Rows from block 4, named by matrix and row number. Rows with one number belong to one channel. Each number is 200 + 20 x the weight over its row's rms, rounded and kept within 0 to 999. All counts start at 0. After the name is the row's rms in percent of the matrix's.
# convs0: first 3x3 conv (model.blocks.4.convs.0.weight, 128x128x3x3), inputs 52-64, a 3x3 kernel for each
# convs1: second 3x3 conv (model.blocks.4.convs.1.weight, 128x128x3x3, transposed), outputs 52-64, a 3x3 kernel for each
convs0.26,102,203,164,217,214,190,195,188,211,206,193,200,179,197,203,203,206,194,195,222,217,185,158,191,192,192,145,183,193,253,180,185,197,213,193,263,220,196,161,199,200,202,189,192,184,219,185,186,196,230,208,201,194,198,200,188,197,207,210,208,213,202,223,180,189,195,202,186,175,231,160,199,210,195,221,226,168,188,221,164,185,185,185,204,196,187,190,177,189,170,187,190,188,210,161,158,191,178,178,169,157,196,223,201,215,228,209,184,209,173,210,190,232,233,181,222,194,206
convs0.27,101,205,163,187,215,208,158,210,204,200,190,176,192,151,229,221,192,165,191,214,226,216,211,183,232,170,196,191,233,198,187,194,211,193,193,194,177,188,218,186,175,198,234,169,193,221,162,183,157,196,190,211,196,226,198,228,187,187,219,181,187,200,219,226,207,204,202,170,192,193,193,193,219,199,191,195,192,234,198,168,191,210,171,180,175,195,197,206,227,198,199,178,167,198,171,189,216,206,220,193,162,177,205,201,222,189,211,185,201,209,228,204,219,201,210,202,217,183
convs0.28,099,189,179,210,181,160,194,189,209,185,215,181,221,172,189,184,207,207,179,180,205,155,184,218,191,214,171,189,197,244,235,227,202,182,179,222,205,163,218,202,187,191,183,188,224,160,179,216,147,208,188,202,191,228,211,224,172,197,218,142,213,169,185,190,194,194,194,200,187,207,179,216,191,190,208,230,167,201,197,169,182,209,201,197,182,184,201,202,184,194,193,212,171,177,187,198,213,200,183,180,195,176,207,194,191,205,226,198,186,203,202,187,224,191,160,184,199,217
convs0.29,098,187,228,193,209,194,204,241,174,223,199,225,195,199,197,180,175,191,194,212,218,181,200,183,207,171,252,184,208,196,193,178,202,197,212,189,164,231,199,193,173,205,196,180,220,165,177,174,186,193,168,198,184,191,186,207,185,215,199,211,212,167,188,216,193,225,213,188,191,212,172,162,210,191,188,206,204,180,204,210,196,214,147,218,201,199,199,223,183,209,166,202,223,169,218,212,226,182,189,160,210,184,225,227,185,210,188,204,167,187,218,193,192,177,229,186,206,173
convs0.30,100,193,227,231,191,189,220,194,221,183,221,170,170,203,208,216,215,201,192,209,213,219,176,198,181,172,196,220,197,186,221,171,237,201,194,186,213,183,198,165,158,219,195,187,190,224,211,215,168,204,203,204,224,204,196,169,168,186,200,185,210,201,180,187,192,212,198,204,207,186,205,217,193,182,189,167,190,182,221,215,216,196,212,194,214,189,178,183,174,186,182,187,192,201,215,185,212,211,215,217,204,172,202,208,197,236,205,172,175,209,234,166,180,238,151,189,178,209
convs0.31,099,191,218,203,166,228,219,183,179,207,152,194,222,164,188,170,185,159,210,180,220,211,185,193,184,193,228,206,217,204,200,166,213,181,194,238,194,220,213,211,193,236,241,220,207,187,217,192,160,201,182,195,184,197,211,192,203,163,214,218,192,212,162,239,161,209,195,201,189,173,207,164,170,193,201,185,193,230,204,190,179,199,154,183,222,202,205,209,195,191,202,203,189,209,181,179,181,176,242,204,244,204,183,207,222,173,189,209,202,185,205,180,187,216,204,188,191,198
convs0.32,102,226,180,205,210,205,222,173,207,197,243,195,216,179,189,211,220,201,178,228,199,229,228,206,171,219,200,210,190,232,180,214,198,191,197,192,180,200,185,166,157,192,219,204,192,194,176,207,173,232,163,227,199,170,201,175,240,195,207,179,188,191,202,213,244,163,203,193,216,194,192,171,215,175,202,195,206,177,189,194,176,180,194,175,205,209,200,185,188,198,183,188,195,191,190,200,189,225,218,201,189,192,176,176,217,218,206,200,203,210,188,193,188,166,189,190,220,165
convs0.33,102,193,189,204,229,226,192,184,193,191,191,208,218,211,179,161,229,219,208,242,251,241,206,227,219,207,231,209,207,212,197,202,215,218,214,193,241,209,257,237,196,214,226,158,203,195,191,204,237,193,211,205,209,214,196,252,211,224,141,215,230,137,198,248,194,206,210,214,219,190,199,213,215,202,205,209,210,189,212,155,194,219,231,189,203,196,205,230,215,198,180,208,230,200,235,192,195,223,228,232,211,216,215,205,184,182,189,177,174,165,205,208,179,190,223,200,171,211
convs0.34,099,209,189,220,197,169,177,192,193,173,195,202,205,191,204,164,186,210,238,199,182,158,188,221,195,201,190,220,207,188,208,176,184,224,196,217,199,194,190,202,161,205,208,185,196,173,193,180,209,187,210,186,194,215,189,205,222,175,195,221,193,189,206,218,189,195,176,167,211,195,180,213,222,212,195,159,210,173,188,179,238,219,196,209,211,208,184,184,195,230,182,198,206,208,196,190,189,232,220,218,206,214,199,195,193,207,194,203,182,186,221,216,180,191,217,189,239,196
convs0.35,098,158,220,204,170,169,178,188,184,175,185,140,190,220,194,177,177,233,236,213,186,199,210,190,188,200,164,193,175,199,219,194,171,207,241,158,228,168,203,201,208,200,245,172,232,205,219,203,211,206,253,193,202,187,206,197,215,209,150,190,181,198,225,176,217,193,196,175,194,188,189,238,204,198,193,158,205,222,212,180,221,213,182,197,208,164,185,203,183,190,203,177,198,201,217,210,225,180,168,178,178,164,191,204,200,200,219,205,212,213,180,206,222,207,194,226,189,178
convs0.36,099,225,190,201,175,194,217,213,197,206,211,189,202,209,208,197,215,192,201,213,217,239,188,237,169,165,216,186,207,228,217,184,191,195,197,234,208,162,200,223,183,196,218,230,204,214,199,207,198,195,210,169,196,167,222,222,189,181,189,210,189,237,234,193,184,188,152,209,204,180,176,181,220,261,208,185,193,192,191,194,237,169,217,233,222,166,187,191,180,192,183,218,200,206,193,210,213,191,177,210,189,173,224,179,207,175,220,188,220,172,171,175,186,202,198,218,204,172
convs0.37,101,191,208,176,188,190,213,186,180,193,212,200,163,198,187,176,176,190,171,226,205,208,179,189,194,178,240,218,204,211,216,197,205,208,188,209,176,175,232,201,182,206,211,187,175,200,180,225,204,202,174,185,215,238,182,238,190,203,184,194,225,246,198,169,219,193,205,187,233,246,210,215,214,202,215,180,158,203,215,182,208,204,219,186,183,211,228,219,220,181,231,178,175,202,227,159,189,170,224,199,248,205,230,200,213,201,200,189,209,202,190,187,210,210,179,152,137,211
convs0.38,096,229,188,183,179,214,192,193,199,199,255,199,209,193,198,195,181,195,204,203,225,199,176,262,186,180,218,200,196,226,213,203,213,161,185,169,204,230,205,186,182,199,171,214,219,228,195,141,194,235,209,188,217,191,209,213,251,179,200,229,198,190,185,212,226,179,195,178,169,167,209,205,201,195,176,203,210,200,229,169,208,191,198,199,238,164,180,199,174,174,224,208,196,197,178,195,199,215,198,189,209,211,230,210,199,209,196,202,227,203,211,200,208,208,198,187,241,178
convs0.39,098,193,231,207,214,189,194,192,187,220,230,209,203,189,212,207,196,201,184,168,180,200,191,167,183,200,221,230,199,193,185,203,181,200,185,198,195,187,210,196,148,174,181,201,204,215,219,190,208,205,187,230,193,192,211,171,214,238,229,207,210,216,237,207,208,198,209,212,218,205,182,194,228,222,227,203,200,204,222,180,231,174,205,189,208,204,246,174,233,182,206,187,209,201,191,194,206,231,193,222,205,210,194,192,211,194,182,187,169,185,223,219,173,193,208,210,222,238
convs0.40,099,182,214,205,198,220,177,213,168,204,173,198,198,189,224,162,158,208,213,170,233,188,199,170,222,204,207,204,171,216,216,202,233,195,171,167,154,197,212,190,225,197,245,200,161,213,225,164,214,211,226,203,196,182,216,212,176,213,199,199,187,202,201,190,188,211,188,207,207,210,206,205,205,240,216,192,193,207,207,203,199,215,154,167,189,219,187,209,202,213,209,230,201,205,200,180,213,189,202,203,199,198,193,209,193,216,230,195,213,242,188,209,223,227,191,216,140,215
convs0.41,098,174,193,185,178,168,202,187,204,208,216,199,168,210,178,208,176,193,187,188,199,190,220,147,211,227,249,207,188,173,218,206,181,201,217,177,227,187,184,185,196,210,215,202,216,209,198,220,196,185,194,192,208,188,215,211,215,166,146,196,174,193,182,188,235,204,257,222,235,144,167,191,156,233,198,186,157,199,188,188,220,190,172,177,231,242,218,193,208,216,257,199,207,197,225,211,188,205,205,225,184,221,210,200,182,169,189,188,208,152,202,208,181,221,194,191,222,219
convs0.42,101,216,193,239,214,234,195,196,188,213,193,169,198,201,212,220,208,189,205,206,218,202,185,185,204,246,211,204,170,188,188,206,225,188,176,241,235,237,219,173,192,203,184,184,219,189,171,208,221,195,167,206,205,208,224,189,235,179,197,197,187,263,232,220,192,183,220,240,219,205,215,177,195,206,204,202,171,223,183,197,191,203,195,217,178,215,234,180,240,237,217,182,201,201,194,248,195,172,190,194,194,155,208,214,174,243,195,179,199,197,205,205,184,176,209,195,153,210
convs0.43,102,194,238,226,210,204,206,190,220,221,201,178,178,228,196,154,218,171,216,166,196,236,176,202,214,196,155,189,181,229,234,210,214,194,194,175,197,208,188,178,193,191,186,221,200,205,179,225,193,213,240,217,185,202,207,211,190,171,232,205,212,209,162,217,197,235,225,205,197,217,211,240,217,195,185,217,198,196,220,206,186,200,178,200,169,213,193,178,173,163,189,215,148,234,213,221,192,210,228,205,190,206,200,210,208,180,238,191,182,212,267,233,212,222,189,216,188,225
convs0.44,099,224,200,192,197,185,199,189,156,204,218,211,211,193,188,215,193,209,214,216,210,171,210,178,196,180,200,168,216,213,209,166,202,198,199,226,188,180,198,171,197,201,235,185,212,205,177,180,211,193,166,209,206,197,195,191,202,175,201,158,184,226,169,197,182,196,204,219,218,192,221,211,208,198,214,213,214,240,224,184,209,207,266,200,227,253,253,199,182,200,167,185,218,207,194,215,202,204,160,208,221,223,231,230,222,200,191,182,170,193,194,193,208,182,175,175,213,185
convs0.45,100,190,170,227,214,190,183,219,232,220,182,235,182,233,192,205,220,207,192,211,191,198,140,213,192,170,208,205,213,168,191,194,199,170,193,185,205,205,184,201,219,180,215,232,213,191,221,162,228,180,215,160,220,193,195,213,197,198,174,212,219,204,221,218,170,226,178,189,227,231,195,213,210,174,180,217,191,212,200,229,184,220,204,191,206,191,157,205,219,217,230,199,176,193,203,186,133,193,164,207,213,200,172,155,188,200,192,184,197,186,211,195,213,233,203,198,162,224
convs0.46,103,203,217,194,214,187,179,233,208,204,219,184,191,219,195,192,179,151,205,216,210,194,238,224,169,181,214,206,175,208,204,169,205,154,198,211,192,210,220,212,212,204,200,203,201,185,234,203,204,180,202,210,189,196,186,230,234,183,214,190,155,207,215,185,241,191,213,238,207,189,184,213,182,173,179,216,227,206,182,196,201,203,199,184,198,222,190,216,206,215,197,164,224,231,206,198,199,221,201,208,224,214,208,173,236,186,211,209,175,203,187,239,207,208,204,173,216,198
convs0.47,100,196,221,211,216,221,220,199,214,185,203,187,182,212,203,190,194,196,192,219,201,172,183,178,252,209,185,191,190,190,203,217,215,185,247,210,217,210,195,177,205,165,150,208,147,216,190,221,218,225,198,186,162,174,179,188,184,202,214,193,248,231,220,158,214,198,218,224,202,208,216,198,208,194,168,185,222,169,192,209,186,222,194,198,192,169,176,214,206,186,199,161,213,211,190,212,200,208,188,222,176,206,205,219,185,239,218,177,193,181,171,193,193,188,191,192,186,145
convs0.48,099,229,192,206,174,197,221,167,173,193,217,198,209,239,193,233,195,206,225,175,154,239,152,150,178,180,177,221,182,201,194,186,195,194,193,224,185,193,197,200,176,222,238,202,195,194,206,191,174,211,205,201,185,208,187,211,209,174,200,193,191,213,242,179,253,221,199,168,209,241,195,223,206,211,186,179,189,200,192,175,196,202,207,194,131,183,188,201,209,182,173,222,177,205,230,193,193,216,204,217,220,205,190,206,202,226,207,205,176,179,209,206,242,186,141,190,182,242
convs0.49,100,176,196,227,204,204,185,203,171,156,236,216,198,234,193,233,216,176,185,190,167,217,209,182,198,219,197,209,224,191,214,219,212,186,199,180,234,192,222,185,203,184,178,188,201,185,176,183,210,201,189,213,192,166,231,216,192,187,198,196,159,188,173,198,189,232,194,191,192,220,235,163,178,222,172,208,222,238,190,197,215,211,171,221,213,210,216,193,219,229,209,212,215,222,213,172,196,205,185,177,171,174,192,180,184,210,211,167,187,251,192,185,199,220,188,223,181,199
convs0.50,100,198,207,205,190,176,178,185,185,191,235,223,194,221,200,208,193,198,206,196,182,167,182,220,214,197,172,195,225,204,163,170,215,217,177,202,202,175,190,143,192,199,192,212,209,222,177,169,219,201,212,208,198,207,220,174,199,201,148,163,237,188,200,197,182,215,201,187,199,224,198,204,194,215,207,198,212,207,217,182,218,192,209,209,215,157,195,178,200,156,204,230,180,195,212,219,201,197,176,200,235,211,194,199,228,220,220,215,187,191,199,225,219,173,198,227,221,221
convs0.51,098,212,227,194,175,197,207,215,223,189,179,188,196,197,216,230,212,173,178,224,147,206,209,223,171,228,175,187,191,192,224,239,201,209,233,174,216,187,184,188,200,190,197,209,207,182,195,246,179,193,217,173,198,198,233,180,192,175,190,212,203,190,189,188,212,222,179,195,230,188,205,200,182,252,203,177,224,205,233,194,186,173,234,180,197,183,196,200,199,195,189,198,209,214,211,177,231,195,225,195,233,199,234,190,186,174,200,230,207,182,202,187,190,197,163,222,185,187
convs0.52,099,178,207,199,171,232,164,184,188,217,238,204,214,168,203,181,186,212,206,236,224,189,235,164,199,199,202,188,181,191,197,213,191,212,183,242,207,212,201,160,182,191,152,217,176,216,206,207,191,203,168,176,181,203,165,182,204,202,201,196,175,199,180,200,209,188,197,208,226,198,198,186,213,221,239,193,188,218,199,214,214,218,228,208,213,172,178,185,185,164,199,186,212,217,209,189,186,198,232,194,221,219,237,209,201,204,214,193,180,192,204,221,214,221,216,189,196,187
convs0.53,098,171,193,239,189,178,234,204,239,231,135,171,233,179,200,222,221,197,176,192,221,201,204,212,146,185,208,226,194,212,199,186,211,207,208,184,204,218,216,223,216,203,186,220,191,198,196,221,226,184,189,239,229,244,218,215,226,199,191,151,186,193,192,192,185,211,181,183,207,176,199,226,212,207,210,196,202,215,173,236,201,219,213,170,190,195,239,205,203,215,169,183,188,214,218,215,223,190,212,199,193,204,171,200,262,198,191,186,194,189,180,191,218,199,189,208,206,170
convs0.54,097,216,207,193,161,192,229,174,186,173,184,202,209,218,222,235,225,193,193,168,222,182,178,188,168,185,218,183,202,202,170,197,198,226,232,190,195,207,212,202,181,188,201,210,220,174,186,172,190,180,192,224,210,202,195,224,215,210,188,218,185,202,208,204,194,193,204,218,212,204,187,197,185,183,201,187,172,189,190,172,183,171,202,222,218,188,207,179,218,209,219,193,269,197,202,218,230,236,195,154,240,199,192,186,219,194,214,209,205,183,196,190,218,195,186,199,238,187
convs0.55,100,206,195,164,185,213,222,199,187,214,208,189,203,225,180,196,184,197,195,225,170,244,203,190,175,209,204,156,179,234,185,213,173,233,229,193,198,218,194,208,236,218,192,174,208,187,163,216,208,198,160,218,201,204,236,226,220,215,204,236,190,205,175,201,185,230,152,181,209,238,197,181,191,203,226,218,128,229,218,158,189,205,219,229,174,205,223,184,195,204,169,203,198,197,210,202,203,202,220,214,207,195,197,226,218,235,195,201,197,171,195,222,208,198,215,183,178,202
convs1.26,104,175,190,184,204,182,197,194,204,151,198,198,194,204,205,212,172,222,201,192,180,183,214,208,178,207,195,200,177,207,201,216,159,226,210,225,201,227,186,193,238,190,202,202,166,189,195,188,193,212,234,188,196,213,211,180,153,212,172,198,171,240,202,155,185,210,193,217,238,238,230,229,210,181,197,221,166,190,218,222,238,200,183,210,213,202,208,168,218,196,197,216,222,218,194,193,184,200,189,194,228,206,212,185,220,190,192,223,194,211,163,226,192,214,192,185,177,180
convs1.27,104,222,176,233,227,192,202,170,235,229,195,202,213,215,183,230,177,209,210,206,214,172,204,191,226,195,203,187,222,218,182,178,207,168,199,244,206,222,246,231,219,173,188,188,205,179,220,194,206,197,190,190,193,174,193,186,195,230,155,186,194,164,159,212,213,198,219,226,212,173,191,184,211,196,185,221,213,182,224,206,160,188,208,190,182,213,178,198,228,222,183,205,181,194,178,226,175,212,187,203,200,219,206,171,227,218,140,169,194,185,203,211,221,199,211,215,167,217
convs1.28,096,158,191,239,218,176,222,177,195,205,178,191,207,186,186,170,203,195,237,222,214,221,214,185,179,195,196,222,190,189,221,167,217,211,205,159,193,201,226,213,204,206,205,198,181,170,203,219,188,181,204,185,224,190,183,199,213,227,206,188,224,192,217,193,209,197,203,221,228,201,195,212,185,208,202,213,201,189,208,179,206,188,179,183,207,207,189,189,201,198,227,228,188,226,187,176,209,201,188,203,202,194,186,204,183,231,204,209,232,171,215,250,185,207,231,231,159,217
convs1.29,099,211,211,230,240,206,228,217,209,194,156,183,206,179,207,179,189,227,224,205,171,223,210,204,180,192,209,229,232,164,230,219,219,202,211,209,169,166,181,218,190,205,201,211,222,203,228,219,171,216,238,202,200,208,173,205,165,202,196,168,195,168,220,203,184,194,205,237,216,223,177,197,194,225,211,205,200,210,213,212,220,221,154,200,173,204,181,208,178,206,196,215,207,215,201,217,201,157,202,139,184,206,173,180,168,204,176,195,185,210,178,194,166,165,179,217,184,194
convs1.30,099,189,188,199,197,200,187,219,239,227,213,189,183,183,202,214,199,176,193,216,215,203,183,209,200,193,191,188,230,224,204,219,214,214,247,208,207,194,174,188,181,232,219,156,219,191,190,203,213,194,218,225,211,216,194,173,232,220,206,214,171,175,184,203,191,210,203,184,177,220,218,229,197,225,256,226,234,229,187,186,219,196,226,181,203,204,213,193,182,198,234,199,214,180,179,185,214,195,196,206,238,226,197,218,183,247,223,186,189,221,204,195,197,174,180,215,189,202
convs1.31,101,177,238,202,241,216,206,213,185,213,189,194,217,192,237,202,219,195,224,177,204,188,219,237,187,206,190,218,180,220,211,212,205,221,185,223,207,202,200,190,209,238,200,199,184,179,224,182,178,179,182,175,192,186,205,179,212,213,233,221,186,187,215,200,193,145,176,207,216,229,203,190,205,211,212,214,178,230,214,179,184,193,229,175,201,204,150,219,175,216,198,151,227,209,212,245,211,222,213,176,200,219,186,205,194,207,224,190,202,188,153,199,216,230,185,229,205,216
convs1.32,098,190,211,224,219,218,206,185,165,223,189,194,184,194,151,147,199,220,192,193,201,182,188,201,245,184,189,194,209,198,174,205,209,214,229,168,182,206,190,183,230,188,215,198,181,195,189,196,198,240,208,197,212,185,189,199,205,187,214,240,201,182,224,191,192,227,185,215,209,193,223,166,163,187,190,196,194,200,207,222,197,187,178,191,175,200,202,196,239,188,192,207,184,221,238,188,202,203,225,200,205,235,248,216,213,178,229,202,194,201,185,231,205,218,215,200,190,185
convs1.33,101,242,180,203,198,193,183,207,175,189,170,176,178,177,212,186,198,184,187,207,174,177,198,206,189,180,204,218,220,227,237,203,211,180,189,183,172,169,206,189,199,222,222,175,181,216,189,197,197,172,196,192,201,201,196,199,219,177,217,189,202,190,200,207,195,221,208,206,192,205,180,193,226,195,216,195,181,192,199,166,189,191,158,180,202,192,183,208,215,194,184,187,204,225,179,193,225,236,205,200,217,192,188,172,194,191,189,227,184,242,246,157,185,210,189,215,232,162
convs1.34,103,226,185,192,206,168,210,190,198,222,183,184,183,211,205,207,179,167,176,175,176,165,186,172,189,206,195,197,201,181,200,225,192,195,217,228,215,217,202,238,208,196,193,209,189,203,191,199,185,172,229,205,209,213,231,181,195,173,206,185,198,175,226,206,208,207,218,180,229,179,205,211,223,231,182,216,215,216,219,218,207,196,190,205,206,191,192,213,180,194,169,211,197,195,204,186,221,176,178,228,212,180,209,211,197,216,177,212,217,204,202,178,206,167,216,206,209,204
convs1.35,100,221,189,186,234,203,190,210,199,222,239,215,233,179,197,211,220,200,134,225,190,214,198,178,181,258,221,199,153,213,235,219,206,172,209,201,240,188,211,176,233,221,204,195,207,194,243,197,162,212,183,202,198,230,162,251,193,204,203,179,200,249,221,180,208,222,191,205,196,192,197,208,193,201,189,202,190,228,195,180,197,215,199,209,197,188,193,183,214,205,221,186,195,229,214,217,195,244,182,217,221,221,224,216,205,219,196,172,194,229,209,175,207,200,185,198,185,185
convs1.36,105,192,230,159,169,223,192,190,232,198,208,217,214,196,166,222,193,212,209,214,197,213,187,206,184,219,196,174,190,218,216,220,220,193,168,179,185,189,213,220,222,213,209,215,221,200,209,229,192,208,190,196,229,184,156,222,198,219,201,196,183,181,188,156,181,213,152,180,193,169,201,207,200,196,165,216,184,218,225,196,179,205,179,159,199,217,198,194,190,180,199,190,189,187,200,221,151,208,204,191,191,223,191,196,189,176,215,210,197,203,204,216,211,196,232,194,207,193
convs1.37,102,174,183,181,231,208,194,199,194,190,200,198,253,218,162,183,197,210,214,189,211,216,201,205,208,189,194,180,212,221,204,215,173,192,213,208,158,191,217,193,182,190,189,183,192,182,210,187,173,199,217,201,205,229,178,205,188,198,163,222,175,219,189,195,208,212,270,172,205,215,157,199,193,183,201,230,214,250,217,205,226,172,218,232,229,182,207,191,199,202,201,196,204,204,221,198,222,203,176,221,202,202,210,195,234,237,210,206,200,204,201,238,193,210,169,198,190,165
convs1.38,102,217,195,205,205,212,203,173,223,200,197,229,207,264,181,203,211,206,222,201,195,198,192,210,222,203,216,184,215,205,220,225,184,201,214,209,216,216,199,179,207,205,223,173,178,182,229,216,213,188,225,174,201,227,221,197,178,207,199,217,196,188,186,201,217,194,212,236,202,187,206,196,165,220,158,188,208,223,173,190,237,203,194,182,194,196,234,198,182,223,230,194,171,183,179,189,219,193,189,194,206,198,198,210,214,197,240,205,206,218,181,212,177,165,190,180,201,210
convs1.39,097,219,189,212,190,203,191,203,182,184,223,209,210,269,183,194,194,200,209,210,261,193,190,214,189,211,183,181,190,219,219,267,246,215,209,188,198,227,201,199,217,212,230,197,180,221,204,182,218,184,235,207,206,210,253,187,218,190,224,171,205,213,195,192,215,221,192,202,170,197,192,188,200,197,171,212,244,197,239,175,214,201,174,230,204,201,231,189,192,231,161,201,162,207,233,183,208,241,198,219,187,202,184,241,189,192,160,183,212,216,189,215,192,207,195,212,177,216
convs1.40,101,213,214,192,183,210,191,198,184,175,211,172,221,201,191,208,225,193,167,193,201,176,184,222,218,208,165,202,172,205,194,199,190,227,191,231,203,167,203,171,202,206,198,205,186,220,221,187,204,206,194,210,248,215,198,223,190,181,208,232,195,222,184,227,158,195,167,194,166,205,183,224,200,215,197,204,182,227,202,183,224,173,173,186,205,241,215,195,185,235,186,203,186,225,194,214,192,206,186,248,197,209,194,220,227,192,225,221,246,223,190,211,195,210,186,206,154,179
convs1.41,100,170,190,157,244,178,177,176,187,202,202,184,228,209,220,214,223,217,209,224,158,175,180,128,208,198,176,193,210,207,171,232,210,207,222,169,234,207,210,164,195,196,208,204,199,192,186,221,211,166,218,206,221,190,208,205,166,220,240,231,201,174,196,198,202,197,165,231,218,224,218,198,158,220,201,201,161,201,182,163,204,182,181,230,217,191,201,228,196,194,194,173,183,195,200,226,205,223,201,207,209,201,199,174,184,185,206,190,188,196,189,208,168,192,214,217,212,203
convs1.42,104,222,187,234,198,209,232,194,191,177,212,237,169,188,229,217,213,214,185,177,177,207,214,214,211,178,179,218,196,176,209,262,205,216,214,215,225,188,192,247,172,208,181,189,180,202,239,218,180,224,238,184,224,192,176,218,203,169,220,185,224,191,238,224,192,208,212,178,158,239,176,200,176,200,209,197,193,176,196,162,184,160,203,246,223,178,228,207,181,232,196,188,184,217,215,182,200,195,188,162,205,208,221,243,208,178,206,215,220,216,203,189,166,202,199,187,190,207
convs1.43,098,155,214,224,177,222,199,215,222,220,176,178,215,208,197,202,208,176,164,203,185,201,198,207,208,182,209,191,177,196,201,186,226,243,170,176,229,195,188,200,184,203,190,208,188,194,205,196,194,213,213,203,203,228,199,208,222,219,177,179,265,181,229,208,188,208,198,154,209,208,198,196,215,201,221,234,201,242,202,179,222,175,188,182,180,179,177,201,161,198,193,211,214,208,209,195,213,213,211,144,215,178,193,199,183,208,165,212,203,223,188,167,225,194,194,215,210,177
convs1.44,098,220,215,231,203,186,250,220,202,233,193,204,198,207,208,179,202,237,206,223,193,176,191,212,215,212,171,193,204,216,211,204,179,216,215,193,178,197,203,197,164,211,187,171,195,172,204,200,205,183,232,176,204,191,234,196,197,204,212,196,187,214,204,208,212,203,182,190,182,199,205,174,216,180,200,226,206,216,220,190,201,179,200,172,199,218,231,173,209,223,229,246,188,207,183,234,182,193,170,190,185,220,197,190,202,210,212,213,202,186,221,192,169,203,182,177,194,186
convs1.45,097,194,177,204,187,175,211,209,224,203,187,226,180,202,201,195,201,202,216,219,239,212,180,194,208,227,213,200,221,225,219,168,198,203,205,211,184,217,211,191,187,214,215,225,190,208,196,202,221,187,227,197,209,176,169,241,211,217,190,211,203,195,197,223,176,183,158,172,199,225,274,186,190,195,217,213,189,203,190,226,226,195,254,220,188,189,203,190,193,191,218,188,214,221,229,218,168,199,186,189,191,203,199,206,205,223,181,186,195,192,213,212,189,204,206,172,217,193
convs1.46,101,188,210,150,204,192,242,199,203,225,215,204,199,190,224,201,220,198,193,219,205,199,218,188,227,188,206,229,182,233,203,194,204,209,205,195,175,204,217,176,243,252,179,223,211,200,186,210,213,225,243,194,243,215,189,183,239,183,227,202,195,224,252,203,192,219,197,219,217,168,227,200,218,207,194,229,205,208,187,228,228,193,186,169,251,157,198,185,210,194,206,193,229,169,227,196,185,178,172,189,210,208,215,220,204,211,221,206,164,193,239,185,201,181,210,169,196,195
convs1.47,099,210,175,188,223,227,217,201,205,200,204,189,184,218,204,191,256,221,210,249,185,216,217,184,173,217,201,182,203,211,218,193,233,202,189,186,200,177,198,221,206,211,198,165,178,195,225,243,221,231,199,201,217,229,194,217,230,182,226,209,224,224,178,187,212,242,188,191,191,182,175,211,208,216,195,199,194,201,192,149,211,181,212,182,245,225,192,177,203,229,177,190,253,221,186,190,183,188,212,194,173,205,192,191,202,203,203,220,198,250,239,207,227,204,194,205,199,186
convs1.48,101,235,209,216,245,204,190,232,202,195,179,214,190,189,201,205,202,191,175,192,165,178,216,212,187,213,201,183,176,162,202,197,218,176,200,188,225,196,196,214,240,177,220,172,238,180,218,220,201,206,205,189,162,196,238,211,218,195,200,220,196,224,176,195,181,212,207,213,238,231,187,240,226,211,232,159,176,196,189,181,171,216,195,215,205,198,216,165,198,187,199,176,195,225,250,186,259,206,212,196,214,169,195,209,184,214,180,220,188,199,184,202,188,227,179,221,171,198
convs1.49,096,169,218,202,190,230,193,191,185,159,165,188,218,179,220,170,207,187,186,221,177,198,206,198,184,171,241,194,212,213,222,226,244,197,178,220,187,210,196,200,240,190,205,201,218,191,174,193,218,206,206,210,229,222,200,196,199,220,187,179,194,194,230,205,190,231,218,204,208,197,237,121,156,214,185,202,187,169,218,166,204,184,181,228,178,156,179,182,213,173,225,223,207,193,179,228,186,198,222,184,214,193,215,185,190,189,251,152,208,214,182,191,189,189,198,196,193,197
convs1.50,099,207,214,196,183,229,195,195,206,196,185,180,244,203,192,244,213,192,233,192,175,207,193,202,206,185,218,201,199,246,168,238,207,200,187,205,196,213,186,192,191,186,219,176,193,217,223,214,212,201,223,214,221,198,216,176,199,221,218,175,226,221,222,227,177,229,182,177,188,189,188,196,197,226,223,218,218,232,212,198,170,186,135,206,252,195,192,197,231,195,237,202,209,178,212,166,202,216,179,224,190,180,210,210,180,221,193,202,199,226,191,208,192,171,203,211,170,187
convs1.51,099,183,211,222,185,170,209,172,218,242,182,239,247,202,186,228,207,204,222,218,172,199,244,171,225,173,173,204,222,222,176,251,210,164,211,213,189,215,204,213,217,211,201,195,229,191,195,200,219,208,170,218,171,206,170,208,180,169,168,210,193,175,204,237,217,179,209,226,219,219,171,206,204,205,228,202,187,218,201,193,195,196,175,192,218,225,196,186,198,224,216,231,171,195,193,230,232,176,189,173,213,239,218,219,209,206,224,207,229,208,247,203,197,194,187,189,230,205
convs1.52,102,171,190,210,159,215,175,172,211,232,195,228,225,184,223,231,162,172,229,202,233,192,153,138,198,180,219,195,191,217,189,209,207,167,222,211,201,202,212,193,232,192,182,228,208,205,210,226,207,201,224,185,159,209,173,206,196,224,243,200,207,207,213,195,193,195,178,186,180,210,215,180,206,166,233,187,225,215,206,192,204,186,211,187,240,183,227,218,238,189,198,208,211,206,195,181,205,199,177,205,191,202,192,171,173,219,190,174,155,181,217,197,195,171,197,193,205,203
convs1.53,097,214,215,190,228,198,197,205,174,180,222,218,177,210,215,210,201,184,194,173,200,187,202,205,182,164,193,233,215,245,222,212,201,208,151,199,184,198,233,187,185,207,199,184,200,163,228,155,162,231,207,214,196,154,214,205,216,172,244,213,209,196,203,212,248,209,228,183,216,208,199,180,161,197,187,203,216,160,235,188,194,214,184,188,176,211,176,195,223,175,181,215,197,210,206,204,169,232,232,201,204,172,211,182,187,235,216,184,218,193,207,179,187,212,213,230,203,219
convs1.54,099,194,183,224,168,169,217,185,229,192,169,203,166,187,164,218,234,186,203,205,196,214,203,205,163,201,207,173,236,202,181,213,189,197,194,238,193,199,184,229,196,187,181,186,200,208,183,204,213,211,196,203,174,181,217,200,193,191,211,175,184,171,222,152,169,194,206,202,194,190,229,219,200,199,190,195,205,165,202,178,188,204,182,172,225,168,192,217,193,192,188,182,153,178,154,194,163,186,200,213,204,176,210,176,246,193,172,205,223,210,176,169,161,192,194,213,191,208
convs1.55,099,173,232,232,202,186,235,235,196,189,204,183,185,199,174,137,195,215,178,226,200,201,221,202,160,196,203,159,213,182,202,223,180,260,225,166,217,207,198,196,254,202,204,184,229,190,185,196,223,227,193,203,152,201,179,208,182,157,203,213,207,222,158,212,211,198,201,213,198,191,213,235,193,199,236,201,212,180,199,211,164,197,204,212,211,212,236,235,230,213,187,179,197,177,163,212,211,184,207,195,229,221,198,224,225,168,193,223,173,207,193,223,212,181,194,219,180,196